{"parallel_block": false, "optimizer": "soap", "beta2": 0.95, "lr": 0.00089, "max_precond_dim": 1024}
Rows from block 6 of a small image classifier, named by matrix and row number. Rows with one number belong to one neuron. Each number is 500 + 25 x the weight over its row's rms, rounded and kept within 0 to 999. All counts start at 0. Numbers have three digits each. After the name is the row's rms in percent of the matrix's.
After each neuron's rows are labels from the 100 images, of 14976, where the neuron reaches its highest value: "responds to" is what is common among them. Only what is clearly more common there than usual is listed. The data: capsule endoscopy frames (Kvasir-Capsule). In brackets: how many of the 100, against the usual share in percent.
# fc1: MLP up (model.blocks.6.mlp.fc1.weight, 1024x256), inputs 128-255
# fc2: MLP down (model.blocks.6.mlp.fc2.weight, 256x1024, transposed), outputs 128-255

fc1.345 087:543512491515504473454514493500471461496504485459522478459502456446503475460499510476483480484446489530483498539456510498497498496482506468513480469539522491502540493493501483518520533502526458476506492482445511480463514512501544514483528475466468501540523509469516480460502508523503505538546474548487534470497502481477475465516520508467520497537533506498475525523543529459514502518487
fc2.345 089:548494501527488509498514543490491469512453465512475536519512446504469525510477538512502523465497531492499478566516499498530522512494495537546515487504520507451472484484442492525468498466527466470524471558505475504492508483474525531510508515492490487515499526520488498485502535473466496480507533477492485492480497489513488467513478518531442492481495492478509525509465513537495483489512
responds to: finding: angiectasia (93 vs 1.8)

fc1.9 088:510489474510481483444475507450517531504491488547514484498533452501535504428502523524492485482460443551509458472490493510526533491486500478513461514551488540477518474487486549519496476505469505500516520509519478513489503500498489535490508491501482500526487517508479527508501504498462495517501497463504476477490519477468503457460485494508473474500467522490446502512542478481506507479512
fc2.9 087:492492555531552506489544529522529500477535457495473511492476520485501525529489525521467455469536523484513551464527497442535516474521508503526513498483454509520501501510511494512471530503553473524483499527541502488526506493443537508503509557533557514508504437544474462519528473522541515496530474483493509522526500507512516484484510534500491530507544484522519521499497496480523505523474
responds to: finding: ileocecal valve (26 vs 8.8)

fc1.624 106:530527530488481457501490510493517502443503523458511556461508532484534502481490495498476504479498501524490536502528522449528559477491517517505506475462496452535488525550501541470494480530480500474516523498521529504499528507483531519500541502528490476528478470533517524463511503522501461492487456437480509533501493474505531522492498516487484458519445478482516495486504464476521497499515
fc2.624 118:526508489464508535513491490545514501521462498486490505484518451471493495551471496509571502489519445490477507465490518528524513489474459498476462516516506513566482490517486520484484513507500521506444523496504476511512553513508490488485514476511503492470467495517534493517483491551534456517494472493491498553490464487496491502506530481520513499492497513524470452496514483565512493476465
responds to: finding: pylorus (54 vs 3.4)

fc1.490 100:469518491521522483522455500541485522493478502482476526474508498491533476458440521457554490505481495484497554526493497511494486495510473525490508484527519529466505571511548475478498493508537506509485551502503550508512458511519532480523490492482499513477456528514542492506487452491499479480504520495483493489482529509472493524444447511493471478524508502557507543491551534516501512502442
fc2.490 108:470477538493493499509508484473503518493509463528476451486485556501498470500550477482490494484509477484479515528530499504520496487528504562486512542484500497478477494502503494466586455531480529512449509499518577499507535497509473515498524479474464517502483489510476478475506524489500443479479502489472516502501462488484512527523523477473502481491517470535468480462495505499488514458466
responds to: finding: lymphangiectasia (32 vs 1.3)

fc1.84 112:488487498496489493538483472483558511502503517490487444482487481514516529437468495491567477455507493504459504486446489496493489495480502487515489544503517512491505512492496535476534509505524513486489477518496490491529494489491484454479521518484461519525417473504461489484473522535534503531541534556515488531519481510540493547518493504494486526447474543492448503493502508488518493511513
fc2.84 104:504531516499497557496534506507494472482522519475520490502490531525485525519506523534483526522537531532516496508536524507487496493506515490495506496536472498549470489485503487490493478508490497464520516514524499459498472488470508501490510488552534495506459513546487506497584515494463516446460464503555451491572528481506488478514470477505461508474506501435523468526510500494505512476514
responds to: finding: reduced mucosal view (33 vs 6.2); finding: foreign body (26 vs 1.6); finding: ileocecal valve (25 vs 8.8)

fc1.110 084:492467525485508545494459538467528483488459496446485528494435497491434502478489494510483500474495470482531494493507541504519479469508526453559492467494491497484486464521550537448438498474477502495497460480464486526532481500503481483511542486497506468489499530473501505501491470487499545522525468533515502441458487512476516496475541495504477526466481512517502500490510521471508497496520
fc2.110 089:496517511525471506531504492535477527534482515531526477505488465471472505478476462517474462540490555435495496525567508487538551466477543495528499537489501509499516514513450539511509500545503521512503549487488515474473526485463497472446494468485513496516485498503499484526498489508467491503488565462506465535531493489501489452512476478506475497487500469498466493548485464501461490510500
responds to: finding: lymphangiectasia (26 vs 1.3); finding: reduced mucosal view (26 vs 6.2)

fc1.373 100:507500487495482542466487547485528502515447514461510519460523503516512502484506481500522519483506544501488479532486476485517506496476509498487527473506525542484446558494500467491495522428517528530493502507493522490526514506483442527560479484493542485511514480516467515533505483494531513462486537547498499454447498480505509500485457502491493488495511518496529490497513469512475494522473
fc2.373 097:485517498489471529526532468500523499510508506480529480506509480486502475519529490438542481476515536515509493487495513491511503479552495503505501515536519494580505438506474495498536490496478502485513524519499520531434532485498536536499517513503480563547495529508547523504496489521535469512500480528461488489543507515485529469513451470496517458523463509501463490493482500451488491467521
responds to: finding: foreign body (49 vs 1.6)

fc1.421 111:494468531464463536545450414521521509494492481456459484542489511480504527507536467474478532513492402510472483498558500525491515497497458497515535493504518514490490489531504524525423483450541483495463480491470520514533471519490494489525482479458487506515494535528483468471557484464509441502495498489489520525525487500489515492511518523473512476490474522508520472510515501521529511492486
fc2.421 110:445503471494473498489496537494493497493458482511484487487476525479487500536493494549503477499520496540526451547487535513536543495467549469518515523535513479520460518540476515506461498502479490496517493471556526507526515539491521484514511513523504490465446494470523508509478477474503559477462504495528505524471513519499510539475513490518456549490542476538571510489512508476505489506479
responds to: finding: ileocecal valve (46 vs 8.8)

fc1.194 092:480546480510506530525494494508467519467487495479471496493547500497511545537501496485503481464485485500498518488498518486502462501521490452480525459504500505484540497522429516502493496487490474480537492494493538493488466496517514478476491545485487439457481465523506509533529539459480510498483503534468479513479541494500466549541499545501565515491577496473506470458462525484514471507495
fc2.194 087:536505505537503508518492524542506492519545507488490490477491550495485507526495506487503490512501465493469497503489567496501499484487488491529537523496450511496510458524486525492534456507521477535457519500491480514482520504478472487478479520462507507540518527472487467509482496486545515518523499499491566513469495539481503494495516491504453519510490501492552528483529506491532522519499
responds to: finding: reduced mucosal view (45 vs 6.2)

fc1.308 123:514465501551522507460532517497504515501479498504495535480528511496488534482487509486492526536579486466530516500451484519502518510534498522486537485470476497446480504493511500510445487472496503533531453515499469485536497513504467500496490475514466544507497476469514537446455503528537444539515539468491500470481523468511490489492475504530516487496485509505533507502514494463470501466491
fc2.308 119:463507507504520499509494525521541523472456438496501491485509515509541504516478512501502511523473456490502496477493530486495484558496536513506476536499488511500551493464486443536504461494481501519531473494501542514511486517523497486510485507512511472481497483534480475518486475490484497494480523525480538480502478492459543481526522490543493512492455498510492485542492521512478456511489
responds to: finding: ulcer (34 vs 1.6)

fc1.190 089:493504461463508474491525477457482471515532512475538480497514488484472436540514502526518515523471485505489534479480509511525482492526512502503493494451522474556503467471511533492450497421482461505507473468468508513490509510517540491494454530499492495531490502498515501489489497482484502477463501495531491517503476495525481464474517499504516552491422485471455499531504500514500486519486
fc2.190 086:491512481476507452519489502483520559475514506481484510507531531478574514531520485487514471496507494546513527514490444485479471539485519533515490508499551505463517508504482500485518498513507522523547515504470499499511548492497467477474513455482449493477540470485518506474500499524496458521460493486542471490468509515478500517532474487510485533534539510519512481508450490507520526493515
responds to: finding: blood fresh (47 vs 0.9)

fc1.316 112:534490514524492522518481493523471515475536481466514501564489476496481490484498495497483528526471517495470525499540519498524504488506476478506533439502532493517444491535510538508485488451475510494479515488478510487550490537504506512510515497515491469490516508485481476513525499498498490504515487487496525463468447475532520488484494454536415525489546474491518462528478520481516487488466
fc2.316 112:497461537477503484542491504487523471468528505471457461519494488557521481495466512473522517498497503472486478526497486492533541534488458528509507506476499490521471494529480487486497468499526509459493503507522507518511471476547455520415520516479499504480518487533502520503525445494465507517518540506461502499502534505510530453505506506503493458460501508503563470474488519506514488521492
responds to: finding: ileocecal valve (33 vs 8.8); finding: ulcer (25 vs 1.6)

fc1.74 097:410500519500495537487475483491532493497453479481503490446503490429524511498507475477501456459471503508491530516464477510499516502480524489506535497522549522492470456515518496506515513544548499488491502488473502494516491576538508487539487489504481503497506525535499534508491516503460523540537494474480499547513502488510493481504489472498510506514471500493536498488473487531508517506494
fc2.74 110:503546516411520497442495462485460534539505503499508498464489496519491545507484536504509516532541483523462505499509530478476439510486523512480466484542455501501517515532498498488483540514500506468493484519505518465545497541519480476505477529499478491495510540508491522468451459500490509434513551523490511546491514501490498479493541511474519514480513494467515488514477505483506536531478
responds to: finding: ileocecal valve (29 vs 8.8)

fc1.96 091:438549472468505491511482491508510496497526526474463481480501533509487479485511464473508479466486542507464507499521482502448472471520514447503523526549505468494496504496522514530536510511483522486546506539489489526520498511512549505476500498540479494487511502497539550489493521436471508477534544518530457534525470498520479493538529518485526506487531475535490528505495485497545492461501
fc2.96 089:466491516489518502471542448467521465504521512496515489492508499494513455528497506545541497519513472518511527535470562531470447507482514521519522492491492495495570444504501487516498498502464505517536518512480520511499543502499476458526510501493520487485506508531473496521486544534463492505514536512551502500509499485539495538501521477550488463505527501525498495507486452560463484499455
responds to: finding: blood fresh (76 vs 0.9)

fc1.54 096:531494510505508504490529527537477463501493496488452556518501507472469548501477485473502493495500507470478491500456476530507522465528489500499507502508495525537518493492473499487522510497514506491514503463464476489473478513439484495466492522474466509479533507478491495451490501468511482509497527500495473498482550483480525514531514506519464472473488497523531494544522493483529517503556
fc2.54 102:487499500525510489469452478478484449531475518474508505491507492502546529523507496519474496559493479496513481511478494500524493525492540498507508513515518512474502494536491453515533521486506509473482489555523543473497546493507499485481501499473488535528516520500514490547451536457482479509545520513476496499503514496526549502488450515487451499485518519485460495446449483490513543481475
responds to: finding: reduced mucosal view (42 vs 6.2)

fc1.556 093:488506496509529493491479491491510528491494508473500548506504494488527499544526483492522481509510483484507532521528438462479501498459495540519527502534501563460456480453503486518496496529532528534550487511517428463498496499531478517519500512493519490473447517473483491521532504500501507503469478534498519501534528520524490529526478487474510533462496463488538526486538509522494501474524
fc2.556 094:505537494540503504484554531497538526494470581508566481519543487473496551487517480490508525494489519465499459500504534477492499464513485455497493529497519492505499503514509501446475476574471463530462489493544513449485523467495494495505521453486513481509494506463497511531464530503499509514469491516554459463508441533495473518502472479528505520529516538520519491468476536469515454552499
responds to: finding: reduced mucosal view (49 vs 6.2)

fc1.219 106:526483489478479459505511488523541496540484519443492510508448508508469446543548480483473492507502513476471474510515533529487512498517538482488502498584516466462498435518512531457520519457484501471479496515473485511531522502464547508533521484475511503525503465530520522508496511520461499500488513500502524480532476532483502520484500540506536499525506514527490482488523525547505500477573
fc2.219 107:501460551516518495489497503492453475474537447483527456505495512501463476476519566490557490495510523503552513488504489526478535508493499482483435503546470478505484510452489485473491511517563522441492471508466520506516499514480492515523479548488491473474538496474486529517550482475455511533543507515506478501543515526487549489532549486508468473491527529510529496485475490450480515503450
responds to: finding: reduced mucosal view (50 vs 6.2)

fc1.61 086:510473473526460449503508495513502518531526492485483539488472479452492526447504499497531530515511543491509502522475499508476470444492468487492456485482452500493496544455528505461532489502495534492506482437478424464540494499429494513465476462485565518527450481482476533492495484508449499538491472529453509574490497486506502491521518493445506476533522492534485509497534511513514511485553
fc2.61 085:515518503513463471498517523503490503446539522507502438524494476476510560467508505514516522492516490462502525456513520491497503507492472486573481504529560470507499461539462510516470497495510486518495537499496512519468545500512487507486516509539521526477494530491452495496486512503597512494530543495516494481492458494516452523532493505511450477521493495498510464476507526520460495495515
responds to: finding: pylorus (43 vs 3.4)

fc1.459 121:553475486458514492524513511510496503539523535495483545511510495512496502515513488528486498497535488511539540511481483468529449510520491530457537520508536477519495522466524526532486484524530497483453522517507540507506537500489481494513473508523476510514493529501530455482492483445521489513473497460521511532501469471511452499507487511452547486486506521511484467497467523480509498524456
fc2.459 123:500519512495516527528547494498512516474486513503476488488499549522426533519455526540500511505510462511481551486480523537546498510481490463540485529476526471500455497449483508494450508505492490471486486508507520498527487474500472474537486472506501475506536515472491528556475585529514451492538528493544486469499506497509538521511488448524518504511530476487503496538469511502518514486476
responds to: finding: foreign body (79 vs 1.6)

fc1.435 099:475510479523541508479534456473530518496509490488516500527524455507476532531515507474521451481490514487505485520439496459503540486473507485479535458549523510489475505489446489502479517524479519497500518493528511525477528488511553517511505466478496481483489484458468510495576497517489524480478464478503486547504492477487514511495495521518474504466480514499477535494518527508503506513496
fc2.435 096:511515509514491492463472487509433509490471496557492436496500507510536471540496547465502496550479495442495500487505488483497490531502541494508482454481506509527494487496548543480500497465501526544475465536520487502471461543525511491549565485499516488504505502536502533469536515477472498468492517547487448514528474457457463507489508535507506498477515506498524508500510449505495506505529
responds to: finding: lymphangiectasia (26 vs 1.3)

fc1.546 101:522494490464507486512474514518430491519551447519511470528530499505477515462491494501482487562494507525476489480509516538486517505494493546522492489518511507522474480457463476488541500465513460499520532501548468536501481539502515514477523536478492493499524508509520470515508550451536468479477490489544533479548489495480474512479473494485464506514447523478541542502472481477540528451460
fc2.546 099:522500497506537523492494448479534512511485499473502528474530484496493539567523452462511528496505499464506544472533485515507509470493502517514489476556503502499525473488493505454495500465537509500540482516507456472485530489450531527499507503500494527478450528516508512473538525509537492488498463496471520515508473530510508486529471491514443505491501541512511497513517503531492519506471
responds to: finding: ileocecal valve (78 vs 8.8)

fc1.553 098:512524539487471479531505457545512534482503529501491517465528475512536479446518529495472519500513451472554522505498517492483461515532514488458548500513513501483494524542504523491481560522499489495510467470502509523514516501535512483464496511545524510474480503532525511485505460541502475512509520491515480477501521500500507514454530472508497496505510507539473518509509494484549488470512
fc2.553 098:478475507478532505506478497470495513493504450522477486538493477529502472544496525461516468495494496472483501504499485496529498493458521486532494550480520508468472477508484492470517501456464512497496466489509494521526467532511489505559492488505511545468473458518529482527478500477493494487528528471546511495521497538436497504512526514477466516462502525545471454518499541464500548492510
responds to: finding: pylorus (38 vs 3.4)

fc1.499 094:518503467503493477515478528516491478507461499518484471515490477484526498502485475500521484502479497481538508454480506514512488474507479525485513495511527459520543532523480497504498502478486514496520511543485486548544474537494517499510464505464551484499479495573499531485510486501521496445540530479474495505536562507486524546511542526480515503533508501517464494495498531546497534564458
fc2.499 094:512497486481463533502467506501484499508488530481483526526475557502483465559508555494525489500546496481477502490503518519473500482489470504508527466542552488500513495515517475474475456530509455489470561501518533499518478456460481494487509488510495551474495526468456517464511484489466457507489478481496492510504558527487487488487506524467532559462521473482465531490463489500466498537526
responds to: finding: lymphangiectasia (27 vs 1.3); finding: foreign body (26 vs 1.6)

fc1.15 105:514501508471478547534515452521497517485490464536449491479499503474483477479498489479512488514483485492490490497515498498473498500488471493473512491568504500488514535500505526544475521526505504522516495505482443502521511468499502505478490520492526496475531470493506502530494497498509473497500523525490532526535501462520494513510498464543527491464517524564495488481467504518527528480508
fc2.15 094:474498489433515485492503500500476526507512496548506472481525483528526434512514479518522463518476510512522494536484479482524487536476544477484525506495509515529469523552498471488496470511495508527483471500474522499495472529488469473500525505523448534487458460508511486516489493462465501531473472527513438489459525489507518512506515506566469510514506501482510519496512505537531535483491
responds to: finding: ulcer (56 vs 1.6)

fc1.325 099:494482544524503473514526475532511488524478477495482544521488466464519460487499516503510534523508478488497473506476463511547485501523515537488506520554506512492513468486460518483497516499503503527523469461504505521530488472571528483472516463510518468539487506533487485537452497445507479513496530543534503491488444506502480511510458479478528512499491496463480497492517479517524482508478
fc2.325 092:486527467496526485509533451493498466477490530498468469477489527498531503498539504488481479528510517515500502498500500494441494496485477473547478475470522476527529497457478540536478511516522577549504500538536483511458471458501523521453524511499485522479519507474493499500497488539546486484470485483505473502489495533520544449531469511528508451496511488510453513492530515485532458453488
responds to: finding: reduced mucosal view (91 vs 6.2)

fc1.92 092:511503517517492485501499499469506512483476517518505494539481516495494449495434506490516509489499450511545497496515490519505442491521562509506506508516477535513460566541517510479495498468517483497512541497481489501507469519476501463494493489497501471505512463481512493509505538494492540510475502455533502527475510507539512519511493527475532523452536519528498501506526477498477463504462
fc2.92 094:447499527543509529504448492428501529503518520524482526509495469534488525531464505529505551495549491526501494476502486471455514502490528478494461544536428516486528502513471541504554484536465496507483468479484540508492524445500515501439467510507475503487444516503490490517485499467483477497510472488518465507458510512480496497503456461523480507480501505486483484478477502553491483515487
responds to: finding: ileocecal valve (99 vs 8.8)

fc1.704 099:523521473478508487492507519481558459513469502475474528473525490538519435446488500499504534483524489509554516484513488514531504458484507487480499501474530522499454498519497499498484504504503474513451473507467475456487531506454495483460459497483508506545522489479504523541456469468481503514525488464493475487522488481544486499486466539510482524481449493470490499457484492481477480461525
fc2.704 099:505508502510512469544454525482550511475501503501471489463508519481462501494504506474494493509511476479477507506517503476538509513526487470521443536524512530447502533476532463530504498492536493489457502487471489506511504411504515481505475532523491544479495544508510513477486515502500496509515489476506499553515455481499505529477469527490532501473477474489512502461523499525457472505460
responds to: finding: foreign body (51 vs 1.6)

fc1.762 108:516489521472451477495491522516515489511497505466503502515492516504500524458578453498463496487488479512509556531477542492488550495530485481491490544510502504504466526505493504508468465482510499513515511497535536480507469500513534542484502511551511531490500505480517506489512479517511469529495505506551480497506489490531530493455477493484540494489510529486491474452494505505509513438475
fc2.762 104:533494507505535463486491486498457521506479535479487503477464513515506506503533511478472486490537487512514448490520471529528502534513496470458501511540534475514445498522541538516513504489526460459501551506505467502497489518482502468473472495477528532502500509487521519508473492503518483481508500570478520485495491486478463475459485506502492544497521533505459464502451510521485534519512
responds to: finding: foreign body (42 vs 1.6)

fc1.448 110:492502475466507508484510499514508488491488482492496495509504522536478503500507516476524478513519484546470511440477540500495499524531460471489505498517509490500465500514526495480518474466473528474484501555476527511476475501468533547514506503496491470503491455536499491462535528463508501479522483527475518470509452493525504521491516569538480506477498515502484468483487512517494508487492
fc2.448 108:549512515497546513491548512490512492492511504495515504498475470469491496536530490518511487482542502500487502457521512495507549512488559505539472495475453486511544535506503478505491497493517500516471469494461498506460491460501469526438471476518472534518531457511463504467518473512473507522457529495540508471472465481491499507511460480503514525543505503438441493522538478521508497479481
responds to: finding: reduced mucosal view (32 vs 6.2)

fc1.502 088:493479443565509472445476440468468468494487504486503473491531467476511506500529481504493538511527481519512519521488462511483489512487494537469488490536485517512493519533499482497521475523482433512517507495511506518525498479466510516504497504518450445513497485469487512540507493520528520522507459489500532508513538489543513530494491479535496516531506472468456514525492476497507537518534
fc2.502 085:512504507504509465510524510499497491475507497481498492501499514529518495514490489528515526483512481483443504496500496484500551474502501472452507499514515493478551465494518481518501525494460528500485526507495493496513435473507484508490459511445530616503485515532472445457476471494496500510518503498535497518488468487490485475464530488510505469471513512511495504499514493497547470482556
responds to: finding: reduced mucosal view (29 vs 6.2)

fc1.648 097:519502483483499502498473451508546519518507520508472461488453512485454536497488483491510482483490491472490483518464450502502507530479452489503520498526476477548537513501532518520486474470507520510481520514510449523536503526486457459515511496474482478468510511472514509479520442436474480493466505471482483488491521509491487484470470522526445507469525476499515477481477528498470542497523
fc2.648 099:473487499510530480495490502506475504514469467512454521443512519509503457508529422500479477532516478511516521474529462506504526519544492506475500476493498526507545432516518530494474506491474490462519553499497528474507519519485490496499497472525497515506519493489510491532441473492487474495503467501489484490491514516458530536517512498538466444521499487477510489515460549477503506495498
responds to: finding: ulcer (50 vs 1.6)

fc1.605 092:479534439529478536523483490538509486455485484496490486484502489510479515503506526497499500510533470464522457453505507516502532484479484552490530509531468482484460511534539512468478473505484494566504477528516502508527455518505492468551517432469545502488479530473530475496527485508505476511487519497498482472451488498454481507492533489472496499532478511464513504557477543523501552488470
fc2.605 097:450480492476462512490481515496488516493498444522456533488523492477498507496491499468512476496474446464473479540506514512529493505488497533490509500490531470474490518472505505497521502504497490508515485535513571501516456505467484504528474459531479543502492474499470539469511561483515498478493546496498494446505502535477488519526512521473483510527503472518503467489564499504479489507517
responds to: finding: lymphangiectasia (34 vs 1.3)

fc1.174 098:512485461489473471504473515542500457511504473480489472535470450455511472529517489522508480524512458550479517486516491479522441521503548520483506519499501474531498516554478516478509500502498512488505494512466496476548530503502508481473499522461469447501495486457511507515528497465446506480498477483493506487478488498480477499441515509498518514507498510493521473490484540526515518482453
fc2.174 102:499489511487506498482530500486485498551470528488481481489488545503503490470548487497504514522494514486484484521486500504518483523488521531455469499470510508521486511474519467529542461497484462496507523481524482480526490474484533548507490473502545487427509532508491491458498505473512498491490476495505473540525523471476510516539506484503527504498515509494494490510498497538548502524487
responds to: finding: angiectasia (29 vs 1.8)

fc1.611 091:501543524462504448487507500500477502514536495457490517544458492504511516519564505542495527533486536496483487543477501479493485468487478528493512458477528485472471541552495501511498553489506486496539509462481508509496453505493508456493474501465538509481496486565520511510491506482492490493496487501484543527497506499515459521517548488482497527460448525549518470505521501481494528523497
fc2.611 088:524521461473485489465487475535536527493491511479550530441548497473482511498447510481452502475502491505502469471476498465484531485516502499531506518498514511514508472499469535512510515480508513519510490500504534515483509491487462518499519481545570498524471486453509522501519519561525494507493480508497487521488513468467460465507485487495507531512514470506525521525492534480508484503478
responds to: finding: pylorus (41 vs 3.4)

fc1.337 114:546503502493537482512465531524483497504512516471477508500525530520452506462487475524491514480478514501502496466469492509525573525487434478544498469483560494517479484505469525530490530505503479468467507502486483493485530526511521480516510479475445507504530540481487515490505538478497496485533465477504520503502525506528522529498488507451496515466451516473499493482494502510476500510465
fc2.337 113:501507424496517499510546455419507534476562463496519489488487507484493498486514491529473464527498474509537510501532515498512485464521501488568498480490487491506475491455460511482507519521466473494492512495496495490512542477506465513523485461477525508554501496495506494526505506514539535449545533470528487546523493503502490526508473480504496522531522519528467492477475503488479511482507
responds to: finding: foreign body (49 vs 1.6); finding: ileocecal valve (31 vs 8.8)

fc1.237 126:488531489497499464516528573508523491478532489517478496537508492488485517480468493507514479486509540531515501493522538564507506491487510486524457498477466477467434546515473415459477488466516518474520504440516482525474499465448501457486486490443503493505490489518547538500522494485543524563523523485507498504516505478515507515472520499544501500542514516534515538493470483528507491518511
fc2.237 127:480517468461475488459513488457500501514546501500494527515500495535477505521554506513462494498489544531535492462483452510499491480585519525478459464503535466512514489480534530519502467541484508507512489456496493473493476520512514524547481497480479485458493521474470512460524553515504535509490466504551487503486484467480502500523496491550489470468489497475501495523515502473536496548534
responds to: finding: reduced mucosal view (48 vs 6.2)

fc1.477 090:484507504509491500521513496471529472492505517507486459481519466521464488501466460502535476481452489520501477496499440515475499517510542489479549504466541523514517486501507528485515503488479483518521538496492480541554467527468498486440476553474504505498491480528506509512489474526469507501492476491486504505505513552462440511486509509550486532522528508498489508500482525502516445496523
fc2.477 084:484571503492478534472508493578482490501514501505499515499532493499537510519528545500482521503511471542530494527501470532471495530520496523486509501508487480565497535529534455501518510516483496543506527498470525496543501493489476464495513547480482469482526435508491492497493520443525510511501534481499500570472542484522494531492500484510436525539505459487491493500492463531502503486459
responds to: finding: ileocecal valve (33 vs 8.8)

fc1.280 100:491486505535525528516495475530507507483521517454518509484492512512509519501511524517504504493515525453516494516506501503489499509508478521496498533481476512442503470519526437499560530501498526488564532480439479493514527480471559480493491480526534567505504476494535542481455493486515496493496506491469526495471530447475470542494517494506486512448456488460473503489537496497495469503497
fc2.280 099:560486489535481454514505512486500455537489476486505503480475492478534519470518500482550489541474492549487478476495507491534519494494492527453485469470476496514473489465480531515501497534484472513536513509506475486518503516458456518499466522486475467499507495496527477547547487513488453500511530508536503521512496498537531507527506501512498488585551550541521507503485505477471544464530
responds to: finding: pylorus (57 vs 3.4)

fc1.113 095:540429470453521516493499496537475494482491498497518540477523512514463486508494456528495515538459501494512503505482494535504488493467473503505525526471494463487478541487493461520510513504490491514536496516496440520466485526511498476500510516521504495509507500568550499461499492514459533484500461503471499505484530528507476545459480532486492562500487512570471507486503548547498473509462
fc2.113 090:499477510515486502482487499474503513519523489513516509466482512470489492518487478474501458491527539472525519485516505500507496477509491528514473488470432518507505474516488492455531482496502490521505498539522478474501516438498470471537453491457514506498565502478489515515472528508546504498524486475492483516514486482487466467507469486479522466476506514495497547496515496520506524511484
responds to: finding: foreign body (34 vs 1.6)

fc1.750 101:481487452528425509472512485523462494531513540498486488457483496487502475491493454516492539503463510522557518463479517526493458480530482470484412495480520473470472494516498491526513476490525438478522504498492461529543513473524471504502492496489500525513451480509529499468507574497492507507482463520419480508512512521510468516522514501539574485525492519492514446527490513476499526518510
fc2.750 107:533496490492488529484444498513496529451497488497513503478464528506484496481524490508513501543488521509471488496532509506503585475483511514532475462523512480494509504498505509446520485476489492549476497546522509477497469458495476507516559546452543535513503530476527471493528496458497498539466510505529512493496479483536464511460540509495501481488526509489497521503512512528455495493516
responds to: finding: pylorus (27 vs 3.4)

fc1.380 099:465513494536502475537501489507459545477512474506470535481464537539480530497508512485515540500534492503513510486524472504457501455523502506488502506513535533485472522506495525492460459498500545504533474471503512496522506502505516501487495525531512544504487523501521449547533513489534504477509491501510499530520487464487484500508531486504475547480514525502534540532510522506549479515488
fc2.380 097:472505494480514478503464531466524509518485503482495513536568456460489524485507500474506474481488531503477471487524472536519491520543526515533507504497534479484480454506524484513530488491527524515477498472497538527482504482453530509459455482490493475466462491463532541513482508491504479526476517519540524471482515547468524479489457502494518514481497491527514516493518495461491477532514
responds to: finding: reduced mucosal view (59 vs 6.2)

fc1.582 093:515483485530502486493491472470493516487468511473515510504496498568539514477552517507501510516507513496521489478477478472489522498489533535504476535491508509520498462502423446487498437444526494487528496500494478484472519495490510530509543526541459463462488501512498504544487567529500510523470480480526510533500493482499510510514549530515461521487474505465499501475485491494541526540537
fc2.582 091:486475489523535487513471518501526526504486528476492502486530480465457496534461487537451493503530505518499549463527450545472503477510535471480519478488451521497487471544541513539485519491473506510462522469476504514498486472523519492490499486521510563527500485521537495477461526522487498519553554488507477482557521537539571488472494468502511544537523514498525493494497473468546483486507
responds to: finding: ileocecal valve (52 vs 8.8)